Weights of a small self-supervised audio encoder (BEST-RQ): log mel input, layers 12.
Rows from block 9 of a small self-supervised audio encoder (BEST-RQ), named by matrix and row number. Rows with one number belong to one neuron. Each number is 128 + 32 x the weight over its row's rms, rounded and kept within 0 to 255. All counts start at 0. Numbers have three digits each. After the name is the row's rms in percent of the matrix's.
After each neuron's rows are labels from the 100 clips, of 14976, where the neuron reaches its highest value: "top examples" is what is common among them. Only what is clearly more common there than usual is listed. The data: acted Russian speech (Dusha). In brackets: how many of the 100.
# fc1: second MLP up (model.blocks.9.mlp.fc1.weight, 1152x192), inputs 96-191
# fc2: second MLP down (model.blocks.9.mlp.fc2.weight, 192x1152, transposed), outputs 96-191

fc1.216 118:128128101232168121128150115128050128097128182139141140094095128149128128128084132128151127166157128168099128118174128128128107128149164188157090128175099149188128178128080082152095148131128128094159128140128097097137128076123090128128090094128160192051089128197081132143128131126128128079
fc2.216 135:228152128174162128136128187164059134128141155112128130107128128111128119086098128111087128128128091128128127200188075191128172102128119103143128061161205129112128128094172122128146095187164159140091148128069109074152102128095198119178128113128151156128128166119175160091166208088128128128
top examples: emotion: neutral (65)

fc1.501 099:128128143182058113124128128087165194149142101098183190128063104128128154128064152129141135135128079150156139128128104090094099128173087128128218138137128128128128121128089128199128099145128110110140134118128154161152128128128147176038128100128127130053165112128128128074128213128121128132
fc2.501 095:150145120076165147078128109176104132147142171096107128205191189128128128043176128128128168134128164128122128171128128240166219154118169128085095110097120128214094128133128128119159196128128108209087128166128137128128128128118147108183128136138150115127128142092087128128108039159095116125
top examples: emotion: positive (39)

fc1.21 106:128107097118161128109101128120115086069105128128126125165128128116102135188128188128128157128128153117128104128128205125168070128128194169174145137162168134104084128122164195134128128143128128126128120096090109128128186097128102078103112024186093141128137099137087128141141128128102151134
fc2.21 109:128177128161128102137122152128128128128128128128172160063134128178092083042122128178118106138184122109128131220174092204109128128071080128127125084092098128151128137125088065128083157128154116128104205198076149112128126093073225123132087176128128128109104149083128128128118166167204115165
top examples: emotion: neutral (61)

fc1.289 113:162102169126136128132170128157142128083173130159053058182128076128132143095156128128072156095108073198189111124159169118118128142128184128161128113128128134154172128195132128128087103151106150074114137125093152128098201174128182119152128102161093176128093108079128128112172128128165128066
fc2.289 101:078128117128148170073092085128115164107145128128197160163130128098128088128109128190117128128152183143044128128132069128181113135076108099101222209159143195128107116125142128112159191128106128128133128190167062136128128128200181098128128128128128151128134128156132128128128128128096131101
top examples: emotion: angry (38)

fc1.88 094:071106128092070138080128082089128128141128128128128123147186153128115167128065129128155158128159128125128128127111128136109085134139098204078128039125128166159172188168153101128128056174121092128128206084094100128137222135060126128128170144058128068136165084128128168092039110128086128145
fc2.88 102:104133130149162128146177189179168114128128128091065166165052120164142090066159101114040075154128108128154128112184128128138128131208129145128079171064126102128128128116103090050123089088184136128114128088113128171133128128129128125128152128164142128071128126095131114107128122195071128169
top examples: emotion: positive (60)

fc1.106 105:158128128096090128095128128147128132116108176118095117128169122128128174131110189128085078192128128128128136128152187128128128100164128091118107125128064150106128087123128128129179083128128166115153128128076128126095132128128050187128078128118128128128128108128094128128116080060131128128
fc2.106 103:071115164165128122179128135128182128128152128128147128094090181128108185199086146128128216128119128084073128112135157151090119199128093168162168128128164161082135175128128153122128125128128101128143187162111173168149128115191159148128128128145109066129128128150080128062096087174122128131
top examples: emotion: angry (38)

fc1.333 096:153079146128128093151075144165128094180107146128152121151132128128179128128128116128062169128202172104128089160117128128184140105128146086105128174167113128177128148182072141145172164149176128105112094160074039095042088178119123106128172088128116118130108072124131171128126132137128128124
fc2.333 102:148128128128124132115226149128121143171115169091128128182128150128079170143158128128180118128128128128158128108154101128082090195079156136066187081095132144076097128145255093110150128153065128128174112094219143137140128102151159142182128128134147096111175108128073128104077129108171090092
top examples: emotion: angry (38)

fc1.86 109:128138098128128114183133148189117066156127128128050070165143181128103128142137128154160169187149090145155123090107104109114128128179157130189128092101173163081184091128063091134121128087203109073128168111131060128081128120128128093163098067090128176104128172120121113128128168128105197171
fc2.86 114:124128128128141128127178055128143111153101168057147119116103147119128128128128124154128091021128128161145181142145128136108160096112151136165128096085117110053128128066144167065179128185232128207137128128128129159150128128142136175085162128128190137156128141163161094108128110128065158151
top examples: emotion: angry (39)

fc1.283 098:095086080128112105153159200099088127162063156128097082139188131154157096166141131145129150091123173128153146128141128100024128109164126128128053072113169149162143128140128110119126170100057128106141166139128145067128108128128159180128126154153173161128165128128128130130085111155187128128
fc2.283 089:135128130140128218128128052128097088128195128187106133163131128074128128119128086159128116128128133151128087128104128128193152128128153128128207128136102076128112122128142119128128091128187134158128128103104128166128130128128128078113128079128101128128065127128061077112165159066130073125
top examples: emotion: angry (39)

fc1.481 084:119106128104057110128151074128145128096081138094086139100129131194128128151171107128153100148198138130158128128123134128111127104128139128133185074108133175185128110128139068074170132147128133128128128119099102128070051128118116093137128128125128070137105096162128128111112128157147142103
fc2.481 082:089195063128158135114113156112128128158152128128128056067128066059128128120132128124070128156091128141111163128120128128126179109128121200128105149123128169162162113129128162077128079111118128125155164130154143130128128176095133156159099082108128136207128110128128128128168128070127122128
top examples: emotion: positive (44)

fc1.734 095:162131183104128084103126188107159128128136128128083171128135121193140128126128081060128128179098190070074128157128144128154179169082190128128090174078090155164128133110128097128093128078076137181056128092078128167122181072131052128136128097139132083159143164139128096128136127112151128093
fc2.734 117:120166128103107163102128113111150173128132044156177179128148118094128102124143128109121045128119133072182128160128121172128040087147128136159128140136158128156189128128061148177107050130087128120128171176128098152143180127105213128123128128107128128060150058128128128128128128069072113156
top examples: emotion: neutral (60)

fc1.666 091:158128160128128160120167128082128149055128072152137128210160161150099128084117098128106180128096077137128128152132195118135133181185190150097128174173128128121118113091151178128032124128128191128148102128140128157128110123161184128160128128166128128128109128128041128128128151113173140206
fc2.666 100:128096128155124123128102119184128128128084128081149069071128128120108147150128189116168119091128103134114047128128128082096128128094125135128128041130109128128149126113120165099137168151155088128152128093141143110121128083128066126128162152182128128146147155119128128149220112155122143128
top examples: emotion: sad (60)

fc1.449 117:128128178162128115132119125128087128180166095128095128219127128128128118097208093200104128107080148133128106128077180128165128128170145087133177047128080147128128128147128128097128128135088174114165128100132051110184166056128128153098128128158155143128096128155072128128128128157105165128
fc2.449 108:090128171165087164128139128152156144142128128114143081110122154128128129239116141189128040148114115128128073128194090160129128128083091128147128160071102128089103127054128140128128120128150128115055128114128128128041191148095128136128128123121160081105147091156128117128161150158128128153
top examples: emotion: sad (64)