Weights of a small self-supervised audio encoder (BEST-RQ).
Model: 14.2M parameters, activation gelu.
Training: soap at rate 0.0017, 2900 steps, batches of 128.
Data: 26041 training examples, 14.3 epochs.
Rows from block 9 of a small self-supervised audio encoder (BEST-RQ), named by matrix and row number. Rows with one number belong to one neuron. Each number is 500 + 40 x the weight over its row's rms, rounded and kept within 0 to 999. All counts start at 0. Numbers have three digits each.
After each neuron's rows are labels from the 100 clips, of 14976, where the neuron reaches its highest value: "strongest on" is what is common among them; "loudest band" is the band of the loudest frequency at the time of the peak. Only what is clearly more common there than usual is listed. The data: acted Russian speech (Dusha). In brackets: how many of the 100.
# fc1: second MLP up (model.blocks.9.mlp.fc1.weight, 1152x192), inputs 96-191
# fc2: second MLP down (model.blocks.9.mlp.fc2.weight, 192x1152, transposed), outputs 96-191

fc1.2:487534530472551496500432514500500500532485446505453467505473568521540470500428462461503500500500508512419446500537466459500500459436456500500500521457460561500531494568500509500543500414495541500481500418599431523474500454417520500472542500482500500540500500500495580415453542447541437457
fc2.2:500465441500491510500587462556481465496470535514500500412526500500548492500485509504494500382566473500559520523443500517470451500497549553523529507538566532495497510525629500500378507489500483500500500467511500500539471528498500525467394500532393482527500408560500458500500513527461497520
strongest on: emotion: angry (41)
loudest band: 250 to 500 Hz (49)

fc1.681:496505582528556573500444522542538457504586515466460500552500500482546483483564472500486504480460444500534408501522500475460500521516589500500447500564500500580500453523529500500500500560565500500526526527500439481478529500458500549531442514474486564445414500418419500482530517497612540500
fc2.681:500424450459524500487441500446528500500384422439483500466432500500500500471450500500489500568556536500506481500500500502480500488500477500542500536500500495500518453500556533437500538500378484500498483455522500508460527474621500464442580500500564500500500584500479567454500482500500500548
strongest on: emotion: angry (48)
loudest band: 500 to 1000 Hz (25)

fc1.676:500500500500433506621478437464466399543500500500500501500507487583500550441468516482502552500541500543486500419502500553501496529480565568502487568473568500500529609559488500586477563537505500548518417482526500529505500515553500503541497492416509561509546500500500485560502500482500428500
fc2.676:463500510500500497529575657538550383538545513500455569500523492471500530570505517506478537495485543543567500532504511490493557492523506460500608449519516501500512503500607500498495434542563526540488500458562406500451500544493502553456527500500500502500507500530500508437500392457513560500
strongest on: emotion: angry (38)
loudest band: 500 to 1000 Hz (26)

fc1.168:564500537435425500533580482500518540512533500500500456494482500477500500449500481469523417500500554549445482451500514472500500436530500500441422506531483559500461552580500546430538467622470476430527500455500467480500478501520456524500513445484460500500469500538442461456462434500591499550
fc2.168:511481500500545494463549613500590493425556558548515557527557500486505434500449500540500627485424500441500500511527507465500452500500500521518597379500500500500500498456500528500500599495488528503500587482452482556526550495544500459500519500500500434500500562467485453500441497500500500565
strongest on: emotion: sad (61)
loudest band: 1000 to 2000 Hz (38)

fc1.702:447500526500621500511520541500489459500520500500561443472539500525453500500500437522555515485446500500505361448527587491512538480509500507532500426518558544500500525485462543516500450486498457500485486500579438539486468426535541524504552543435468467432533500500466518463519468560500500412
fc2.702:464521500535412568467551500517491500480500447462500434557500500549591551494500529494466593568500533498525523474565500514500478540523500463648524574533500532513423429511439500537500502500505400490561496454574539500524500417547510472490451500537524542529500500491500465500591535563554489497
strongest on: emotion: positive (38)
loudest band: 500 to 1000 Hz (49)

fc1.520:467500500500467555500500533592550506513500511462500500488416449500538566500433500530500500481564524514548524543544537430500500500569478465530500500586545476464497502458581433512500490478526412500500490500500430500472487500549509437439462500500512463432557478459500532461500439546479500509
fc2.520:501464567504500516500509500453502500520500572507500478546500459516500423488535418500492458500472500407500497500485500491500504562495465544464500529540493531536496479541530552480502538500463502530500395450500556392454476500468530573560441445502561600536512525471503441495467627512510563511
strongest on: emotion: sad (59)
loudest band: 250 to 500 Hz (52)

fc1.118:501426504500462500500460435524565500485412500500478535506500456500454433500564500500500457500560500500459500557500500485479536489461542607565500549500408474541612457524475500434533486500500463555506500433502430579518500500494458500538500531451500446536500500507471500500466524488459431468
fc2.118:500470500503500496500442565505500462506525438500448389500432592475500500461485534491453492500500437500536518464500447386454416548603500496534500606525512500515483549500581417542512500500500536400465446522542500500442500553516500446521514467500500464485500529500552510450528470500500406515
strongest on: emotion: positive (40)
loudest band: 500 to 1000 Hz (38)

fc1.712:478504500500500559531486618471536500500496500500570491574544500436500495508494488532463522486500549531500494427488500500500476500466500500495546415500500585419484500500520538500500500573500473542460538515514473540515506406442500359545440536469500500498526454500472500456484500500500458500
fc2.712:500490500499538456499500485500575495500570436532552500500500500449500471500500500540525500500484520490533449454500500489437500549500568462500500500500503500467500469451500500508495526500611488500585492500602465527500465489556511536542492500537500584500625502394500472454551497601499500516
strongest on: emotion: angry (38)
loudest band: 500 to 1000 Hz (42)

fc1.745:431500467527500491500500476465544500498500526458564502518552445567514500486500539492522467449561393515500473489519490500500559463468500500500500481575575463533500500515462500444486454513498447591492562481528543500500499463446527500492555500394500488514447500500529516471533516500546469587
fc2.745:541522500500492534500482549352500437528501500487503500432446500517500500500527468425457500507474500564520568492487500500511500496461500510500527606491500561500438500522500525545507457489550500464446500468518444554462466510441451535500500509570447453501524500569500493500469513500483499500
strongest on: emotion: positive (38)
loudest band: 250 to 500 Hz (58)

fc1.580:458500499517550500500520536569528500429502500500482500462469541583446474500500544500458574455500548500559578500593500467520469500509500402500460500516518500516500446471571593532500530464465500488470462518454500500471500500543500500500518515478523500490536476527458500500446500500500417570
fc2.580:514443485508500590500500500519536556502500422500522559543512473500564500500458495515461448528500500512472442500489497590500500547500549569500525525503500399459447476560413427478567493519500500500498505500513542586604500511500550500446507488499593441450500542445500511449457500500443536477
strongest on: emotion: sad (60)
loudest band: 250 to 500 Hz (42)