Rows from block 3, named by matrix and row number. Rows with one number belong to one neuron. Each number is 128 + 24 x the weight over its row's rms, rounded and kept within 0 to 255. All counts start at 0. Numbers have three digits each. After the name is the row's rms in percent of the matrix's.
# fc1: second MLP up (model.blocks.3.mlp.fc1.weight, 1152x192), inputs 96-191
# fc2: second MLP down (model.blocks.3.mlp.fc2.weight, 192x1152, transposed), outputs 96-191
fc1.36 104:128128102128128128129151171108151128168104114118144100112128075161154187101150180128128140139111078128100152128102156175128176150128081117157149128177128128128102125115128091128142137128114119128128128128133128160101140142128127128128098180110112155152114068109134099139157114128173128128
fc2.36 101:145128162128110101105098128155101128128128128156110166147113128128128067128122101109148118128128114128205083143167122082170128128097161155114090128104137145143143125128128123143077107129146122128147107128137128073140128127161128111121157066137128100098125132128128169096084128128133123128
fc1.37 095:156175110118128118179116175090113154103116163180128128126097144128179079128106118151112122102118135148121125135106109128128128169174147164107128146128117133155128100122130104113169128095080119128133128102092128158128167114081128150152119128165159128119141155128128128128109128083128128148
fc2.37 097:152102129143136178097165128128124092161218115104128105139125128110128161099128082128128097143151128104128109108128144128128155097128128128159128146128109133128127171128128107128053176134143169110128128152167083128128122136128128128124154128128076131128088123149084101143125174167139128128
fc1.38 097:124153128172128154124135128125107170129112184128146128085126137146128154128128108109154128128128158136128086165128112145128183128128141085094128100128113153171128128128085128126100184160132128128155128102128150128128102103097116107128128187126128128087145175093141132128135150115123143090
fc2.38 117:160128162142128103134114150096128128144128094162128128145096106130128080106140128204121128138108128149091128128124133104132123128128126128128128131128156099099060131076128128179159045128106123128099078102128128128106171137140128169103133123175107143128139091150083146115128128105128115156
fc1.39 101:128077083128154131137128165113134155169162128128113128148141149128128128191158169108128127079165146128114128128126147128182101148124128186128091158167116128128153128096128131078064122119128128154114128103135166116103128133139157128129116155128128127089139128113122151128136133083079128114
fc2.39 095:145128167128115128097136090128126096134130124128128143080130100128101107113128128144115128170128084110128130120166103128128168106128155105128123105128128154128149140175138128150171096128128146130143130128128128133112148162128128116116151101128090128166128128146089128128128078167098114128
fc1.40 105:128165116109112127185128107156163128145139101129117128089128128112085140139128128128128143117128128131128092128128145162129087125128152102128136128208128128145149143103076083141092154101072112128173128100128146135128128169123112117122137128174076110080128129109125171110104117102128090128
fc2.40 088:119124173128123162079136128128135099130128132103128046128128129191128164141135128191144147128128128132180128128118128128125129116137146107118128128128128127128132128176128126073126099158112151196107142141128133111128126136090104128128128128128128132153128146128154165121128128096122138121
fc1.41 104:159138128084073159129111099139101128128174128096161128161128128128087126128110163117101183128128094094128128120121127128099109128128097152169128128128127093168157128132099099128090144114144105043166128099128128096128105156170123128109128104135085144128122128102115143128128128152136128128
fc2.41 084:128128138128141099128128115084138174128110156128128098081094110115128128102128122125128103128132128128136128091128144120128128065118128122115153128104128128128114141149072128128164128090128128170128128128128094128128128065086128156115124220127128107128097132128187128128106135128095140084
fc1.42 096:128173175149128116174116138128128135128135133085128115153128128128128152097145109100143128113144165128131128130128166128150107128163128128128071121075115140115142128130157144149122128141128143128117152125113111128152128128128136096072128092060147171138128128119151128158053155128128131159
fc2.42 092:153083096169128177088153139128128120097102141151146128126126133131125105119128157128109128167139107128094126157106128144144128165127128119128155102127139101204116189130096112090128147128141141128128090105110128128128111128153143128160139149142100070144118128104087186128141153135098076145
fc1.43 097:091094128124125136118089140194160089115128126137148089128128163100128184111097166107124128128086180115161162097128133154162084128160128110153135128128128128128140138168088128128111134108097126128150094128152160128076097128118128128125160149128128128151129122128128135127128128128091128085
fc2.43 101:128143115109128123118128128092133127133128131110142128119120142101146119128153128128120142161173128154125128128105128128094204148098128188128108128119113128128106159165146125164128128174113137128143135128131104100078144085128128100128138128133122104113128120110111134130123149128128164139
fc1.44 112:172103140108128113175170057147163115116137133135095151147128128128133128100144105128139153154128166150128128105126128112143088171105139128122091150128100128178159072188108128115126096138151153155128149127138128124129127101128128086092103110095140117151087156112107128128131128135123128145
fc2.44 110:128128125162120140114128142159053126152089128123165114128160105107140139128096128128159125128139128128143137128102139142103128151108128128128128131128148114128081128128110098107128097148128128063128149082128128145106117111120161144128122079141107138201142069128128060103128126165128124169
fc1.45 110:128128139069106183128130127109153101192114128128092120128139054128128122095128128128080141079168109166123107135128128099159140106128117128128119144126110129149128128083113130099128120085128128174128110128120128152128090082121128104086122143155128128128128099128128128140148154109128138128
fc2.45 091:069166114146128092128077128131126128126114098128096128091141145128126151128158128128128173070124135138118128174130130128119130128148219128088099128130128128090163139086128154128151061128096160167128140128128112163119128155128103095128128128093069122128156128128102140129147128115128123141
fc1.46 094:089099112173128106150102109128085163075132128148135121101101137128069128128101124133142145128125078156128136121184097128128128078128124131147177128128103175128114104142165128128128172101085162128128105164094163128132128128158112155128151128146090128077081128125128142095101128128128120138
fc2.46 105:128131171108123123110128170128134082181128128083128128174099120128136125128154103153141128137128110137130077170091128145128161128110117121129106128128128051135128151101109132128128128144180139089094133078138128128119120128092140101128128128150128144176099093092162167122130188186101107128
fc1.47 092:168128126128128095123107171068105094146113146128118127137128128136124107076133152134145128152128164104107154142128128128135128128097128067128093155167111171139155176085128128128128115128128135130148117157146128128083128122176077128128128116138079189070128118108144105140070128123099099154
fc2.47 099:107128128152108159128133127173128150115145128143113162124107155128128115196111128130121103134161069145150107144088128128128094128188113126128161065094128123102119102148138112105107126116107119128115127128069178109122147174114143072127076118128219084179120132153128137096128128128171135128
fc1.48 105:128076128180155111128134128135159100160128137149154165128122128136111128142155128175128180128135128173128097128128128034075147128128128128073119128194167128137128128128128154107072124123060128128087128137109128128128088128128117169128113128134172099102136119121128128140065140095148128092
fc2.48 095:123154122130128125118128123128128128162138128128128128128128178128118146103154075108141155146118181172153128136169121128128093128108127173128159124150128130076102132130101128128161128128128055158077146116127128128146128128114170106158128128118152150121147128128128123091156158131128179175
fc1.49 107:122097128128124136128128125102138164140170098110142143151074128128161111129128147135120128128104080132128105147118112111154111128128128128069128133149108159163152080129116143103132111128084070128143128128168109131152162128128158128090128099109139127149108127128128128129128136055160103128
fc2.49 118:128122128133117128124062094128158119087084174128157140095128128097128119151131128103145128132128161128149134141132159067156150160079145151128128147113152128171164117130095163114128150128128105137127128145129142092142128128128128171103103166151132128071091156110128113187142073128108133124
fc1.50 109:157114147134128155128128098157085074128128090144116125142144128128128120132123105146128128156114112128138085128110143128089128123157108128147128128095072128151201107097081094134127115144130153129115096128125145128128128128165128169128170128127171147128135128148128187158128165128128154128
fc2.50 103:104146106126140103141126126112128109128146072128180155128135158130128124131167126166128116103101120138128128128128071128134143128128128113109112155076088128128091102138189155170118128068134115128128138163101084125128128119128128128128110128128079128158137128128164126088128129114157116109