Weights of a small self-supervised audio encoder (BEST-RQ): arch conformer, activation gelu.
Rows from block 3 of a small self-supervised audio encoder (BEST-RQ), named by matrix and row number. Rows with one number belong to one neuron. Each number is 500 + 25 x the weight over its row's rms, rounded and kept within 0 to 999. All counts start at 0. Numbers have three digits each.
After each neuron's rows are labels from the 100 clips, of 14976, where the neuron reaches its highest value: "strongest on" is what is common among them; "loudest band" is the band of the loudest frequency at the time of the peak. Only what is clearly more common there than usual is listed. The data: acted Russian speech (Dusha). In brackets: how many of the 100.
# fc1: first MLP up (model.blocks.3.ff1.fc1.weight, 1152x192), inputs 0-95
# fc2: first MLP down (model.blocks.3.ff1.fc2.weight, 192x1152, transposed), outputs 0-95

fc1.653:529500496500453496469542500500493500500500495464494508500500500500521480440500549543477553471522500500518532557500520486500500457532464500500443523466500500469514500464511455524542453475458471537478494500457537478516500520537500473500489488472510500494500448500457500511518491500500500538
fc2.653:475495500500500500500475543500500500500491520553500440539500500489468531524500500443529498500500500500500490500460517500475455524505469500500500500500495500484500616515514500443500500510508500517510519510500500500500500537472473505500560470560500500473500500476500448489500500487518460462
strongest on: emotion: positive (41)
loudest band: 500 to 1000 Hz (48)

fc1.380:500500487500461483517534500482522500545476500528500500500510500488507474437438454519472458500521500525500469465472500510475488507500492466463486500496479483482471511500476496500484500480534532489500479434518507444477500500456500454500500484479500500526500490500460473478507500500539500525
fc2.380:491500500503516500513474502513500486523503526500500500430500514533518500473536502525500502538497500528500531540528513467509482451495500474500500483460507514500500494500492500500486525518500480500500489562488500500498525549475540525500456539492542460500442500488546500500542500447500464500
strongest on: emotion: positive (49)
loudest band: 250 to 500 Hz (79)

fc1.165:500523546550505500500500512530498489471521530469486545483538520461485479500483481502478431465500500483458500500496493500500521500471501477485540490526500500510500518533533500500549519489480536464510518516441516552463482454526503517528532510533523513510470500516500500500567492512522465513
fc2.165:467500500535520545500479502541500500535500500500520500478460507501460509459534500490537500554500481541500510492521500482547500474440471551500521500469500500451500543484500510533551558464500506457485463510558544463489500500500492494518500491500500480500492467466520505500489508459433500523
strongest on: emotion: sad (59)
loudest band: 250 to 500 Hz (46)

fc1.664:468500500509500490505500484481500500513500500559497500462509518500474500500500521500483500521531500479497516500524457457485558500511500500500500534506500531482444482514558524500488500500526547500544521451500532500500469500481508505472524500466539474534548496553505571500491500478522464459
fc2.664:538500504500504527482500486500501494545516547500536517500509546489473558500500479500453485481490510538491529538500500522502557500483453503487500500500506489447481476500528465490484509484500510478512473500448466467478521487500500521486451477500478500467477476500476561525462500500471481512
strongest on: emotion: positive (40)
loudest band: 250 to 500 Hz (51)

fc1.272:483500448596530500500521500500460500500491554556500508448500489528489548539500454500500489461500487532507484511492514472500500541494534451500473481444553500490500458500500500500515500486507455500500528500482510528465500471515467490516500500536501486470500557500481530509459500516508460438
fc2.272:513505500500452501500509539507573500583498514460442532494475509500500448449534500477500449509487500503501479469526480500546487500471470454514534490501528523500500533469477505475468500500434524456524500490484500472500500513447500509500508532523500500465488450448500500500457505476500497500
strongest on: emotion: positive (39)
loudest band: 250 to 500 Hz (42)

fc1.749:500423500541485511519485518500477500500500478553500500500500494500479457464500470538500500497460522491477500482507490500548461543500494492500500500500456500500481489467458479500468469469500499481491500500501494500434500530486522500498536533426537492533500500539500500539492510534476462487
fc2.749:447515535500500507494500522490503500516493481500479495500476500500492521500500476478479526469425534539524504501500554500557442470562455492545530530500541516537487500501496479496500517472500523502486468528498548463513500491500512514500542550510526500483477500445465501492527500500500500477
strongest on: emotion: angry (45)
loudest band: 250 to 500 Hz (51); 500 to 1000 Hz (34)

fc1.252:456455524476500500462489493516463500526418500471505516447492500500500500469500458475508512558515527574479514500558514500498515528488475448483492539500558493480482519442476531510517500500484495536444500500467479500500486531500500510455505485500478533500500513500449518479500476525500494506
fc2.252:586500500566500500548466500500500473500481539462488498542493482517494471480500443467500477500477500541500490479500500500500447513505500476476503519560509493441504500517500500500500558500488500494500500438506465500523500500475477500500500500500510471442531442517510500500500500479492470500
strongest on: emotion: positive (38)
loudest band: 250 to 500 Hz (49)

fc1.482:468518472506518535519500489562500500500501515471500508530468500500533500461495500497481500500526525457500517468537526500531500500562500524500507458500475500480419500500500491500475511445486500500500549477493507474484474533442515478498546529469489516460500500490518495519515500484441537516
fc2.482:500500546478500487500539530478516500485500501516500498500547468503501525500503500478522473461443566556541489500481500501545442444518432500491500521500538476495500559524491503483494507500500500500500492537458494459500535494500511500478534519511553486499472518510536496540500530533506567500
strongest on: emotion: angry (39)
loudest band: 250 to 500 Hz (58)

fc1.547:483499474503511500510484543500549500500500500500471500477529481465500525474489479509500500491477533448500511496500500480500500540500453488506541539500521500500478545500503508455554492490500474500505500472560480472478456564452479444500501500500500463500500523500478512523513551500487450500
fc2.547:507466500544550508501472500500473508505521488444492504483453532463497500470518500490501501496500481500500500500500531506563484548507436500466491500494511500555513492539500472505500489500537485534500522494549503483518536500500479535500544554514525500500484488500513464500500448500500508500
strongest on: emotion: positive (51)
loudest band: 500 to 1000 Hz (53)

fc1.257:490526473479500507517518501510542490500508500500555502533474538488500496475494503481534478493500500456546500531500517492484479500552500491500500490482482531484500500479516505453461471500500468553498464500513521482500500517500500531500455535500500500559539535506554500511511538495555449517
fc2.257:486507512540515518488456500430498500548491483529486533529500500515500534500500518524511496500443500500524507480500463500500491500531462505480472496500528500500500499493500442431500511463505540500525526480484524477456522485493500533500500500500510485548478500518479500456479500500500498500
strongest on: emotion: positive (43)
loudest band: 250 to 500 Hz (83)

fc1.88:509460522550475522500500500493457499500465532504522500500522457500503500500500543482517483500500500517457434500480500479469512519527512528515528489460513474541500500499525460532560474476501477500463500500500505480500532504561502469479456540514516524526500526490511500500514496544455522459
fc2.88:500496494500531487500582495507483500500500475500532500500481522534524458500515521500500514465500460496500489500514457500496456490490500513462574500512501568518472500500459500460511467500565488500500536500472455564500530497520531514500487500500500466496498484509500540506495500518519499498
strongest on: emotion: angry (38)
loudest band: 250 to 500 Hz (48)

fc1.166:486504479500484507500471487510500492465483556525518500540500542447490523444504500500470497446531480518549500502513558478497472493538506533484470500500500500486515525500458510500485470500514500501512479460500500500500500500500498482488510480535479505500523515543468500500485557540448474445
fc2.166:508498518500481500532520490500500502495493500500468500428485500500500500453500524500500516489483553484500481500494500475549465519500500500500481500470500461500454491475506492500504526433483500493554500500500569512493492500500462512498532497481520500500450500484484487489511500500489481500
strongest on: emotion: positive (41)
loudest band: 250 to 500 Hz (50); 500 to 1000 Hz (34)

fc1.665:492500500485523451521474500562500500500500500523486576500527503500500500474535465540505500500463525456537500516494500553488500500553496500506531443500515486480500489570500504498500460445424501495529535469477500506531549531489526545452488479518534484500500548468500495474482529452461523501
fc2.665:500511555519537507505500523500500500559514500462490500515472489524500500500540522429490465494468476500500509500504547487500500541539495500468488515517500464501465500500498500500534500519536500494554480529504475452493529500499480486500497563528500494534473531488508500500496460500500514514
strongest on: emotion: angry (43)
loudest band: 250 to 500 Hz (42); 500 to 1000 Hz (33)

fc1.611:462463500500519500507494546530463519510500569521500500482476511477476451490500502531503537461478477500551492476511500455515455501500480546469519460500467500479500510530533482500493536500500517493526500500514534541480504500468477462514512571458500500464495525494500462500473545574500497500
fc2.611:500549546500492500501495511516545498500486500500500500468500492512514498467553500491494544522524500494477541495475503457579471495518454483500508500500500496500500538514548493500500531453500473488552456500515518500500500533509532500500500473511484455460430463470500497500500498559474500459
strongest on: emotion: angry (44)
loudest band: 500 to 1000 Hz (50); 250 to 500 Hz (46)